A small image classifier, trained from scratch.
Training: 37900 steps, batches of 384.
Data: trained on microscope photos of single blood and bone marrow cells, 97085 training examples, 149.9 epochs.
Rows from block 2 of a small image classifier, named by matrix and row number. Rows with one number belong to one neuron. Each number is 128 + 24 x the weight over its row's rms, rounded and kept within 0 to 255. All counts start at 0. After the name is the row's rms in percent of the matrix's.
After each neuron's rows are labels from the 100 images, of 14848, where the neuron reaches its highest value: "place" is the part of the image that holds the peak; "responds to" is what is common among them. Only what is clearly more common there than usual is listed. The data: microscope photos of single blood and bone marrow cells.
# fc1: MLP up (model.blocks.2.mlp.fc1.weight, 1024x256), inputs 0-127
# fc2: MLP down (model.blocks.2.mlp.fc2.weight, 256x1024, transposed), outputs 0-127

fc1.441 098 [ 84 119 107 161 111 135  74 110 104 109 151 137 147 146  70  92 133  95 154 153 134 118 133 136 110 138 135 106  84 128 148 172 120 144 125 111 133 144 173 111 102  72 106 150 123 137 169  90 137 126 102 126 145 132 124 115 129 133 117 152 136 153  86 147 125  87 154 148 141 117 148 131 134 154 142 129 102 113 146 120 136 137 112 150 147 134 103 152 149 127 170 125  95  99 100 127 142  97 103 128 107 122 145 118 136 127 116 136 110 145 151 128 119 133 143 108 145  75 123 184 150 137 135 182 129  94 150 150]
fc2.441 088 [106 123 109 136 159 127 139 123  92 184 107 148 148 105 150 120 119 110 146 149 169 126 145 131 131 130  96 188 111 125 118 123 137 131 182 153  96 116 107 112 156 100 144  99 131 119 144 167 174 106 160 147 165 119  94 145 144 103 111 113 141 107 136 134 150 175 147 128 124 142 166 147 142 117 118 137 143  93 141 124  79 144 137 158 144 121 181 119 124 167 107 102 133 170 104 106 118 122 104 174 166 111 138 108 123 139  95 148 116 131  65 107 128 132 147 168 117 154  86 165 149 151 122 118 153 133 128  86]
place: top centre
responds to: cell type: erythroblast

fc1.64 108 [145 129 157 143 111 146 157 127 176 128 166 104 121 120 136 111 105 141 109  89 113 150 128  87 158 125 136 133 127 106 142 195 119 115  81 140 119 133 134 119  82 119  77 118 112  94 109 145 129 138  92 143 127  82 131 132 137 145 122 127 114 121 139 151 132  60 152 113 118 168 111 135 169 119 154  97 134 159 171 114 101 125 138 119 116 122 118 164 134 114 153 164 133 102 103 173 152 115 124 145 148  93 115 152 150 120 107 139 114 102 130 115 102  84 151 145 110 135 124 107 126 138 112 143 119 164 134 181]
fc2.64 098 [153 139 124 157 156 116 134 159 187 149 154 129 128 113 109 159 140 149 129 138 114 121 112  88 124 124 106 118 112 148 127 160 160 148 131 128 132 121 105  99 107 140 144 119 114 118 123 164 119 136  99 140 128 106 121 139  70 161 133 160 126  86 115 135  75 112 149 102 108 135 133 127 163 112 142 118 203  96 139 109 107 158  94 174 110 153 139 102 136 103 126  85 136 174 109 116 143 113 137 124 108  86 119 124 134 147 129 112 108  73  97 123 168 110 132 152 132 124 112 168 120 144 104 135 115 131  85 138]
place: top left
responds to: cell type: erythroblast

fc1.446 097 [148 170  99 152 130 153 144 123 145 135 148 111 144 144  76 123 147 101 116 106 109 151 140 137 134 128 139 118 125  84 137 100 159 117  93 135 132 148 174 126 141 110 150 148 172 129 122 101 139 124 109 116 163 140 136 106 147 134 119 113 125 124 159 152 119  88  63 128  95 142 123 154 145 120 123 114 143 108 134 102 129 117 118 137  94 124 113 116 151 100  99 129  75 140 166 130 100 127 103 168  90  84 215 132 145 128 113 103 137 128  98 126 142  99 134 114 147 116 132 126 131 162 147 128 153 116 125 179]
fc2.446 097 [140 126 112 136 117 141 140 123 126 165 169 155 114 139 105 126 146 102 115 143 104  91 116 129  96 101 126 114 119 162 139  94 124 143 142 106 132 121  65  83 132 172 147 145 158  96 140  99 123 139 171 110 135 142 157 145  93 105 144 122 129 120 110 147  84 107 152 114  82 118 140 124 125 150 120 109 146 110 170 147 146 166 149 166 147 150 151 151 116 130 135 124 191  99 166 108 102  87  97 157  97 160 144 134 152 157 119 112 211 110 125 128 154 140 118 115  99 149 141 151 118 122 145 129 173 117 117 123]
place: top left; top right
responds to: cell type: erythroblast

fc1.145 103 [127 111 122 107 172 140 112 107 108 157 146 152 147 153 115 150 129 127 153  90 118 112 154 132 134 135 118 126 138  83  84 117 159 144 102 157 117 139 131 109 135 138 135 101 125 186 105 133  90 117 173 115 153 142 133 165 139 124  82 163 163 129 124 109 147 112 127 137 141 154 120 120  93 162 111 104  85 116 119 144 167  93 126 120 113 101 137 144  90 136 125 115 114 123 135 137 142 146  81 144 110 105 148 125  95 120 137 178 124 131 109 109 135  93 144 127 118 135 122 104 140 133 121 145 181  73 133 152]
fc2.145 101 [176 103 115 149 132 119 123 121 142 107 136 161 172 101 167 137 152 145 107  82 145 102 141 155 106 143 135 132 124 143 125  74  95 140 164 101 122 111 125 118 126  85 113 135 109 135 126 174 134 158  81 117 148 165 121  97 144 121 122 126 135 142 109 190 144 120  82 105 121 139 117 155 148 122 116  93 115 128 139  71 133 112 133 182 135 127 161 177 106 141  88 129 165 122 143 148 127 120 101  91 102 102 131 177 103 139 143 162  81 124 130 125 121 149 103 104 113 156 146 145 114 125 130  66  87 128 120 141]
place: centre
responds to: cell type: erythroblast

fc1.598 102 [116 135 102  92 177 137 138 117  86 109 126 154  80 183 150 105  96 121 164 118 148 161 129 126  86 152 127  94 161 121 110 189 142 115 113 129 136 121 148  93 135  89 133 146 157 137 134  79 161 149 122 130 152 161  94 131 129 144 107 112  90 117 121 145  98 163 164 166 127 158  97 134 121 122 126 131 127 116 100 121 126 114  91  81 112 117 139 115 165 163 124 158 120  94 135  95 140 144 135  91 109 156 109  95 121 168 122 171 146 128  96 146 150 102  93 132 165 134 131  91 145 125 116 105 189 169 158 129]
fc2.598 106 [112 165 142 111  97 142 142 129 100 160 120 127 137 134 121  99 141 162 163  98 163 111 128 111 106  92 161 118 105 152 111 127 125 142  90 121 110 157 158 143 126 112  66 139 135 131 120 146 131 102 157  72 138 111 164  80 156 194  94 142 134 143 139 141 101  92 140 147 119 118 125 117 118 148 119 116 149 130  88 136 144  95 131 130 110  96 125 131 125 113 120  79 155 122 101 156 170 134  88 112 153 138 117 137 146  91 136  60 111 128 159 137 127 131 147 131 108 138 157 171 166 129 161 144 130 125 148 144]
place: middle right; middle left
responds to: cell type: erythroblast

fc1.236 107 [134 128 114 173 110 142 139 181  97 147 102 140 139 123 141  99 141 154 148 158 128 114 114 157 105  99 126  99 155 150 121 123 177 100 138  98 146 122 139  70  98 164 155 152  70 176 102 123 140  88 133 174 165 135  95 123 153 134 112 135 104 149 130 139 148 143  92 110  88 144 129 114 113 161 125 150 115 137  96 139 112 146 117 184 136 140 117 150 106 110  63 133 156 126  89 159 116 142 144 126 153 108 123 146 113 101 125 163  86 145 137 125 159 177 137 134  89 188 100 143 146 128 164 100 133 188 108 155]
fc2.236 106 [119 116 146 137 120  68  54 137 193 134  97 132 133 129 107  81 157 131 160 117 124 122 158 124 144 138 169 160 119 131 137 129 169 146 185 127 159 118 141 166 142 146 135 159 115 148  90 166 141 132 133 129 146 141 149 116  97 120  95  70 116  88 157 187 128 144 116 154 103 121  81 133 136 104 113 122 107 115 105 101 128 143 122 156 156 129 101 115 135 114 126 100 136 126 142 126 125 124 135 151 126 138 117  68 140 101 115  99 127  87 151  89 143 113  91 139 159 131 154 113 109 129 148 116 177 140 141 130]
place: top left
responds to: cell type: erythroblast

fc1.581 094 [156  86 144 125 149 124  91 128  82 106 127 114 182 148 125 132 146 138 163 143 155 129 145 123 148 147 149 164 161 140 142 140 105 137 114 130  92 134 144 149 136  79 135 122 118  88 126 146 148 138  94 153  97 104 123  94 125 149  93 126 178 103 111 121  99 164 171 117 138 102 142 110 156 116 162 109 163  98 123 131 138 115 161 154 164 101 123 109 117 117 124 137  95 103 158 134 137  80 136 141 108  75 151 121 110 159 191 151 123 163 223 109 112 130 141 139 150 141  99 117 140 118 109 138  88 159 174 132]
fc2.581 091 [ 95 117 122 136 115 137 138 153 170 145  95 151 134 158  89 160 143 130 126 120 117 126 153 157 130 160  99 116 122 157  87 125  52 131 139 122 135 105  99 170 141 110 138 148 130 135 114 141 119  85 115 157 134  93 119 145 123 121 148 168  87 133 160 136 118  94 162  90 118  93  92 197 176 127 124  95 137  65 172 152 114 115 163  88 184 120 140 123 114 160 121 119 110 122 122 134  93 126 122 123 153  98 146 130 133  95  97 114  89 107 108 117 130 120 127 115 101 140 121 144 117 121 160 167 118 128 138 137]
place: bottom centre
responds to: cell type: lymphocyte; cell type: erythroblast

fc1.204 097 [132 128  93  93 130 164 130 102 138 133 132 146 120 113 160 140 130  99 146 104 161 124 116 115 132 118 161  95  94 128 105 128 111 125 124 140 137 125  97 139 152 137 130 138 151 125 146 150 113 108 133  62 127 164 138 113 123 120 137 122 139  99 137 169 163 104 113 101  99 131 117 160 137  88 130 144 149 154 111 180 119 163 126 109 134 124 134 120  69 124 166  88 154 150 125 130 108 113 141 143 104 105 100 196  97 129 121 119 133 130 126 106  88 131 156 130 163 110 152 150 120 129 116  88 134 174 138 164]
fc2.204 098 [126 114 150 135 140 110 122 159  71 127 124 128 164  85 149 105  75 141 165  45 141 159 112 162 125 118 118 156 128 129 128 150 157 162 121 155 114 109 156 142 123 115 101 158 140 137 157 129 150 160 128 128 125 127 110 150 156 134 134 109  91  96  97 104 128 108 125 116 158 128 104 145 146 137 156 110 155 119 120 148 123  85 112 118 132 150 129 111 103 119 110 112 132 134  97  70 122 156 102 140 114 150 100 121 108 136 108 153 128 106  94 100 118 120 133 112 147 120  93 119 182  82 128 139 155 129 164 164]
place: top centre
responds to: cell type: artefact

fc1.370 106 [142 158 158 189 121  86  76 141  93 156 148 117 130 114 146 125 159 123 135 128 153 129 104 104 136 128 147 138 149 132 123 103  83 125 108 103 143 162 156  92 103 138 123 128 165 111 126  85 134 108 142 156 146 138 118 156 102 149 102 102 147 121 132 103 161 147 122 134 135 162 137 120 101 141  81 142 148 156 137 128 125 123 158 113 148  40 153  94 105 116 143 144 129 126 152 152 131 168 147 118 130  84 134 134 141 134 155 131 114 110 137 164 161 101 132 126 162 103 187 131 110 125 100 143 107 138 151 124]
fc2.370 115 [132 139 108 110 121 147 116 151 121 133 131 131 106 101 114 119 105 121  97 103 153 106 141 160 151 161 117 163 111 100 109 132 104 126  84 128 149 140 109 119 157 162 119 135 129 129 100 137 137 113 114 112 129 121 116  97 135 116 121 158 126 134 168 155 130  84 106 146 136 102 111 120 123 157 131 146 104  81 124 152 150  99 140 178 128 160 145  95 178 149 114 222 124 100 115 155  90 107 150 133 124 137 136  88 100 127 140  96 118 120 130 104 144 192 119 114 146 109 126 131  93 111 111 107 148 146 103 148]
place: top right
responds to: cell type: erythroblast

fc1.656 092 [107 153 159 127 146 123 123 145 168  99 109  92 128 105 139 172 139 152 127 135 134 125  91 127 153 148 119 162  96 122  93 134 135 153 102 124  89 130 125 135 140 129 132 130  59 109 121 118 121 134 124 128  99 155 138 120  95 117 100 116 141 145 168 152 154 115 107 101 149 106  97 118 123 107 144 120 175 137 114 142 141  94 109 145 144 152  74 150 115 102  99 173 120 104 138 119 174 100 145 121  98 138 122 152 127 135 134 108  59  90 139 116 107 111 149 153 106 127  61 124 146 131 105 107 134 101 124 121]
fc2.656 110 [114 117 152 164 152  66 109 137 120 111 138 122 144 109 119 176 123 109 145 142 137 104 114  97 151 127 169  95 121 130  72 115 132 112 131 179 125 134 121 153 113 161 129 172 160 118 102 135 119 152 122 125  86 149  92 123 140 127 104 180 106 125 125 153  91 106 146 140 141 102 132 120 119 110 158 157 151 162 163 125  92 109 139 138 105 114 135 113 147 105 119 155 104 141 149 148 140 110  98  96 131 100  89 141 133 139  90 170 121 130 113  80 115 101 130  56 139 176  97 140 129 146  98 140 133 156 140 147]
place: middle right
responds to: cell type: erythroblast

fc1.444 092 [170 117 136 110 111 148 181 137 132 123 107 108 115 150 115 151 132 112 141 115 143 137 185 142 150  90 170 134 117 113 105 142 108 144 128 151  98 154 105 133  78 116 140  68 150 103 150 145 165 167 128 154  66 117 113 109 145 155 142 131 106 102 112 129 111 109 107 125  85 134  99 122 145 149 171 106 142 157 156 117 137 166 120 120 146 100 162 182 142 102  97 122 158 159  88 143 151 137 124 144  89 133 110 134  97 164 111 148 123  69 185  75 167 134 115 101 121 146 146 112 159  92 118 118 150 129 104 119]
fc2.444 107 [101 114 156 147 182 138 145 126 132 144 117 139 139 103 137 171 153 143 137 151  90 151 121 128  90 129 115 114 123 190 137 119 100 100 158 134 194 130 127 132 118 121 104 127 130 115 109 115  80 128  58 128 154 128 117 161 140  94 162 116 168 104  82 117 132 138 117  76 115 142 151 105 146 133 169 129 152 109 109  95 116  84 127  95 123 157 133 165 154 147 148 117 150  94 128 134 105  84 143 123  94 116 161 128 141 111 166  98 154 156 126 111 100 147 127 160 147 108 205 122 141 116  93 127 103 147 147 133]
place: middle right
responds to: cell type: erythroblast

fc1.297 092 [135 129 167 144 162 136 162 172 145 103 166 120 112 136  87 129 153  95 144 123 156  79 135  72 134 125 101 100 100 124 130 144 105 102 148 155 134 137 132 138 117 127 136 126 100 125 126 124 130 155 115 106 147  81 130 146 126 119 109  93 151 113 118  96 107  95 123 100 105 133 163 142 148 136 168 135 110 159 142 132  87 159  78  98 133 133 119 132 183 188 146 134 158 132 115 192 135 118 148 144  97 104 140 161 157 117 130  97 130 130 109 145 163 123 136 110 149 117 136 157 135 119  92 135 143  87 151 162]
fc2.297 083 [ 82 118 115 152 117 159  99 117 100 134 130 129 118 125 127 138 120 135 135 139 117  89 146 100 101 148  92  96 112 128 103 152 142 141  96 130 125 115 101 111  93 162 129 127  93 112 131 113 145 175 118 116 116 119  97 165 149 124 170 131 120 102 155 154 152 109 150 186 105 102 121 144 113 156 143 177 159 125 154 116 121 123 184 106 130 104 118 144 163 129 150 102 117  99 139 152 157 140 155 153 170 112 125 172 155 131 179 137 123 119 153 142 174 147 161 118 134 103 134 156 111 161  89 141 115  99 151 111]
place: middle left; middle right
responds to: cell type: erythroblast

fc1.25 097 [128 146 177 153 156 164 117  76 117  89 114 124 127 124 134 128 118 124 176 124 142 115  59 128 132 131 110  97 111  89 161 155 119 129  97 130 178 143 164 168 162 162  81 163 124  57 160 132 128 138 149 118 131 106 154 132  86 129 129 133 166 147 159 172 107 111 120 125 137 137 141 117 128 108 142 121 148 117 106 102 118 100  86 139 110  89 157 107 160 130 130 135 130 141 133 183 166  91 105 158 142 127  77 129 114 120 116 141  83 153 118 133 131 131 123 143 142 174 163 158 114 114 150 100 135 123 135 108]
fc2.25 116 [111  63 104 141  85 103 138 114 152 112 162 132 157 121 116 159 121 158 138 140 105 130 138 112 161 107 140 104 157 169 172 163 129  89 136 161 122 108  76 125 142 136 145 134 112 114 122 125 133 135 115 160 128 120 160 168 163  99 177 122 142 172 141  99 116  99 107 122  99 115 132 126 129 136 135  96 107 105  81 142 104 103 128 121 123 151 103 133  92 128 116 109 150 146 166 102 120 150 118 154 142 134 148 129 105 122 129 110 146 113 131 179 160 139 124  91 140 136 122 155 153 142 128 120 125 181 124 158]
place: top centre
responds to: cell type: blast

fc1.475 101 [ 91 109 160  73 152 134 135 133 137 149 135 106 173  84 126 137 179 131 148 134 103 154 131 124 118 121 117 113 103 107 151 147 157 129 154  44 103 123 130 106 130  99 120 121 111  85 116 147 122 103  81 142 133 138  96 127 107 109 142 123 139 131 116 154 135 157 119 122 126  94 100  90 132 111 154 154 159 102 167  96 116 135  88 106 103  88 116 137 180 109 138  86 134 125 134 131 149 135 179 145 135 118 122 118 119 133 120 161 153 108 128 119 145 127 132  88 138  65 137 115 104 163 100 125 152 136 176 135]
fc2.475 105 [150 111 137 130  75 114 110 129 106 117 114 164 146 108 119 149 149 120 119 127 130 125 165 107 110 149 124 120  86 115 133 124 130 110 146 111 132 113 189 118 125 167 123 128 121 154 119 117 128 135  78 117 124 125 155 110 142 126 136  75 100  91 124 129 130 105 133 178 147 124 128 157  93 143 118 116 113  88 134 155 129 101 140 127 103 124 173 149 116 112 133 143 118 149 127  97 146 109 146 149 121 140 160 134 128 152 119 150 129 177 106 104 139 145 127 124 172 161 130  75 153 111 107 120 162 117 141 133]
place: centre
responds to: cell type: segmented neutrophil

fc1.474 101 [123 133 148 157 106 113 147 115  90 135 117 106 169 118 113  72  94 120 122 110 137 132 102 128  83 158 127 116 144 145  92 162 119 174 133 136  90  90 104  93  94 117 129  97 109 172 156 141  99 136 165 110 160 141 122 128  93 129 152  96 122 152 116 133 103 131 112 147 156 140 105 118 156 142 129  69 116 139 113 155 129 101 132 105 134 159 153 154  90 135 121 145 157 130 171 143 158 164  98 124 126 102 146 107  70 142 124 117 151 132 126 132 133 104  86 126 120 121 103 108 134 101 137 135 182 147  96 126]
fc2.474 096 [151  89 156 126 101 171 132 120  93 139 132 110 158 103 113 101 125 150 104 161 152 102 133 115 142 140  85  99 126 135 104 132 140 122 128 132  68 106 111 129 107 124 147 134 117 163 106 138 106 156 190  95 150 104 131 162  82 166 131 138 119 126  89 179 152 108 109 131 132  98 170 140 129 122 124 100 136 175 131 107 109 109 148 191 115 134 175 142  97 109 129  94 152 108 130 130 108  82  85 158 148 111 132 119  93 136 149 100  98 163 134 161 125 136 124 140 131 151  95 154 108 114 142 153  89 119 144 139]
place: middle left; middle right
responds to: cell type: erythroblast

fc1.445 097 [170 103 143 166 133 116 129 146 132 120 113 155 131 149 100 142 157 147 131 122 126 122 129 113 141 128 103 105 122 107 143  95 154 126 150 124 110 175 125 106 142  86 126 115 119  95  98 144  96 163 128 151 143 114 118 129 101 108 147 119 141 114 103  73 121  77 100 142 127 140 151 121 116 146 113 114 129 128  74 181 145 110 115 107 120 131 154 142 159 122 122 119 153 153 122 109 117 117  76 133 148 122 131 130 120  92 111 101 103 131 111 162 144 110 139 136 108 170 166  91 139 101 128 132 149 138 148 155]
fc2.445 092 [108 131 143 137 163 128 146 141  97 119 132 101 158 144 143 161 118 113 109 134 139 111 137 101 160 164 173 154  98 102 114 127 144 124 132 113 127 129 118 123 149 128 132 107 101 127 115 114 162 140 108 117 139 128 153 159 116 185  86  80  93 137 155 130 128 170 145 118 111 113 138 113 148 146 125  88 146  66 134  97 110 102 146  78 121  88 128  95 126 168 142 114 161  67 126  73 170 137 139 112 133 142 151 130 114 100 130 138 117  89 127 100 175 126 116 131 146 120 112 133 127 121 129  97 125 170 157 147]
place: top left; top right
responds to: cell type: erythroblast

fc1.570 100 [133 126 114 170  73 144 122 129 134 146 141 107 160 157 119 100 137 110 108 140 137 125 112 139 112 135 105 155 128 175 150 132 134 108 147 170 140 161 109 114 162 121 116 173 135 182 132  93 113 118 177 130  61 132 108  97 106 130 185  98 131 114 133 133 151 134 124  87 138 147 125 159 117 118 145 123 140 111 140 158 157 145  97 129 139 136 145 111  97 135 106 153 147 137 137  97 101 122 125 177  82 156 157 105 157 151 111 141 142 140 132  90 107  89 119  98 109 141  97  98 137 142  95 109 100 148 132 165]
fc2.570 112 [113  69 120 135 128 122 136 147 138 114 123 109 107 103 132 125 132 101 173 169 122 166 162 134 136 103 137 106 125 167 100 130  99 160 181 145 169 145 138 136 133 115 112 127 137 103 143 159 126 127 161 183 185 140 112 140 117 100 111 144 135 139 120 154 139  89 141 129  95  90 145 165 129 133  95 127 134 171 146 111  87 108 124  95 120 149 139 138  39 114 143 129 121 171 162 124 137 131 103 128 133 107 133 130 149  98  74 136 143 138 136  98 132 121 101 125 123 143 118 141  98 115 100 117 148 142 151  83]
place: middle right; middle left
responds to: cell type: erythroblast

fc1.682 102 [ 99 134  78  88 135 138 179 161 134 128 162 158 109 146 117 112 107 113 112 126 101 171 138 131  98 114 157  88 143 160 103  99 104 128  93 165 125 121 152 145 117 147  99  93 121 138 149 130 137 176 154 150  71 131 150 129 114 131 133 138 107 104 127 104 156 155 138 133 136 174 122 119 171 136 101 147 113  60 135 102 169 167 125 174 129  98  90 133  94 134 132 133 104 112 114 108 106 160  99 142 134 125 153 154 112 132 187  70  94 103 133 158 165 119 111 120 124 137 144 142  83 124 147 104  76 106 106  95]
fc2.682 123 [127 141 128 148 133 154  79 112 176  95 134 133 123 126 132 117  78 149 116 154 126 104 125 120 138 124 116  79 173 169 161 168 105 140 103 123 148 148 102  79 114 131 120 129 151 131  96 133 112 112  98 151 118 154 144 142  94 122 125 116 167 136 127  95 102  97 124 171 187 133 136 113 120 143 127 114 133 150 115 137 151 141 153 100  92 150 122 155 104 138 123 110 184 139 138 147 126 136 106 181 146 109 101 162 138 126 153 137 134 116 112 107 144 134 105 123 110 166 134 134 120 132  73 151 147 137 132 129]
place: top right
responds to: cell type: erythroblast

fc1.688 098 [155 113 104 149 159 130 132 152 104  99 160 115 116  96 176 165 138  72 140 110 131 152 137 146 117 114  78 142  93 123 110 164 115 146  98 125 109 128 180 143 156  81 126 129 121  93 124 151 115 126 140 144 126 120  98 115 115 116 125 147 126 173 151 109 126 134 119 127 133 103  92 106 155 153  90 102 100 152 190 134 151 129 118 191 114 132 121 123 121 188 132 114 131 152 114 103  98 123 148 150 109  71  92 134 191 121 140  80 153 113 152 155 121 123 106 112 109 116 148 116 144 137 108 138 137 151 130 154]
fc2.688 089 [181 142 181  77  85 143 116 139 132 114 112 167 113 136 132 115 134 154 125 148 139 107 129 104 128 130  91 151 107 115 122 117 149 101 165 139 116  96 136 135 120 142 108 120 145 124 140  97 122 155 118 132 164 128 151 151 136 124 151 125 103  94 140 112 161 105 130 139 173 102 117  79 107 113  85 120 169 101 159 124 145 146 158 114 110 110 114 156 149 126 117 137 154 141 171 132 108 136 123 133  92 149 160 174 119 139 136 106 130  69 122 139 181 132 163 109  94  80 172 157 125 117 145 117 164 157 107 142]
place: top right
responds to: cell type: erythroblast

fc1.591 101 [151 124 133 137 152  73 116 120 126  99 152 129 105 137 112 166 132 124 130 167 106 164 111 122 127 159 170 148  93 104 136 148 141 111 158 129 132 132 100  90 117 160 101  82 116 147 162  95 113 139 113 156 153 158 153 138  69 148 145 154 132 133 166  99  71 150 134 106 125 103 127 140 138 108 121 136 155 154 141 149 139 140 116 118 101 121 136 105 107  63 122 134 118 110 113 132 136  97 128 147  84 178 105 116 126 105 132 165 115 168 105 116 142 151 132 147 116 122 160 145 158 106 186 144 144 130 118 147]
fc2.591 095 [115 130 172 122 150 100 156 130 160 146 148 149 126 109 141 149 141 136 102 116 156 107 102 135 151  90 121 126  95 154 103 169  69 140 114 142 142  83 113 156 135 127 122 122 137 100 146 134 173 110 119 155 114 131  89 115 159 111 153 132 144 130 141 109 140 120  80 137 129 124 119 141 159 140 149  98 105 133 132 132 106  96 155 113 130 121 100  59 131 133 144 147 157 170 121 145  98  93 130 126 109  59 131 129 137 124 175 169  84 136 128  88  98 117 157 142 147 113 140 133 108 154 153 134 171 122 156  95]
place: top centre
responds to: cell type: erythroblast

fc1.609 102 [ 94 145 172 120 138 115 104 171 131  96 108 143  95 102 125  96 124 123 139 124  94 135 108 107 152 165 128  55 154 110  74 118 144 148 100 164  77 133 166 119 126 138 123 122 156  86 136 118 150 120 135 132 144 117 120 114 125 127 145 119 143 114 138 111 147 132 155 164 126 116 150  89 119 110 130 130 158 121 130  96 133 140 115 171 133 125  93  84 111 149 157 118 154 161 136 137 125  92 126 151 117 167  86 140 114 111 159 157 173 203 129 124 159 159 120 152 149 119  99  99  84 122 139 128 170 102 128 142]
fc2.609 095 [179 131 145 100 144  93  70 151 151  73 107 128 154 101 142 104 125 130 147 180 140 137 136 133  86 145 102 100 158 130 141 113 117 146 155 146 150 137 134 150  89 164 118 122 131 165 119 140 126 142 113 117 110 131 126 152 166 156  95  89 170 110 115 109 135 125 153  97 103 129 117 149 161 196 134 162 108 123  90 115 117 129 161 105 115 134  96  85 149 130 158 130 130 133 160 116 132 134 132 146 130 104 109 153 107 122 131 134 136 186  84 126 121 121 161 134  93 129  77 157 105 119  96 153 113 127 142 147]
place: bottom centre; centre
responds to: cell type: erythroblast

fc1.83 100 [149 146 146 164 164 141 111  93 117 174 115  96  96 162 132  86 118  97 128 122 120 151 117 137 119 120 126 169 122 134 134 179 135 125  88 137 118 125 123 143 113 109 161 147 161 144 115 127 124 151 113 128 114 161  95 155 131 110 142 116 133 161 155  91 139 144 143 112 149  91 122 101 168  97  67 104 151 160 155 147 142 129 137 129 115 113 129 126 158  95 115 121 136 149  98 111 147 132 117  95 113 132 108 110 117 139 113 121 119  95 126 122 105 129  86 106 141 137  95 139 132 135  95 146 137 139 141  90]
fc2.83 105 [118  91 112 141 143  86 147 131 124 166 138 143 156 156 153 149  87 114 137 123  79 122 122  96 122 122 156 116 108 125 127 134 131 154 166 116 124 144 131 136 123 151 177 173 135 159 108 140 124 140 121 124 124 113 157 106 157 121 143 121 127 109 167 102 114 123 122 157  81 149  97 143 105 139 164 146 176 156 113 112 116 116 145 132 117 114 114 131 121 119 166 175 135 153 143 131 125 127 114 131  80 131 168 109 100  93  91 114 173 137 133 113 152 137 126 117 119 176 126 161 132 127 152 151 151 106 118 157]
place: middle right; middle left
responds to: cell type: lymphocyte

fc1.391 099 [ 93  97 145 154 141 122 165  93 110 122 138 120 126 126 112 178 135 177 125 131 154 105 127 124 106 109 113 112 142 147  93 119 115  90 129 149 100 140 129 164 123 147 147  88 130  88 158 141 108  68 104 110 104 134 131 139  88 123 138 130 160 109 161 142 153 145 138 133 177  99 144 150 117 135 159 148 142 110 131 148 138 127 133 109 155  98 138 127 127 137 154  80 113 170 138 165 111 114 116  78 129 154 116  71 123 136 105 133 100 141 118 152 107 142 117 103  98 121 166 110 117  86 117 148 117 144  99 114]
fc2.391 099 [126 125 116  97  93 124 168 139 150 119 130 130 111 116 169 146 124 120 180 138 120 129 137 135 111 102 114 100  99 146 133 128 126 157 177 135 104 135 119 145 183 118  77 168 124  98 146 168 137 127 146 153 141  87 138 153 161 138 129 121 114  74 133 111 120  86 167 115  97  89 112 124 115 147 140 104 141 181 164 138 135 130 121 175 128 140 108 144 163 119 120 116 131  98  98 137 112 148 102 114  94 122 151 127 139  96 149 134 163 106 104 132 128 174 159 123 131 125  87 119  95 119 113 196 149 107 119 106]
place: bottom left
responds to: cell type: promyelocyte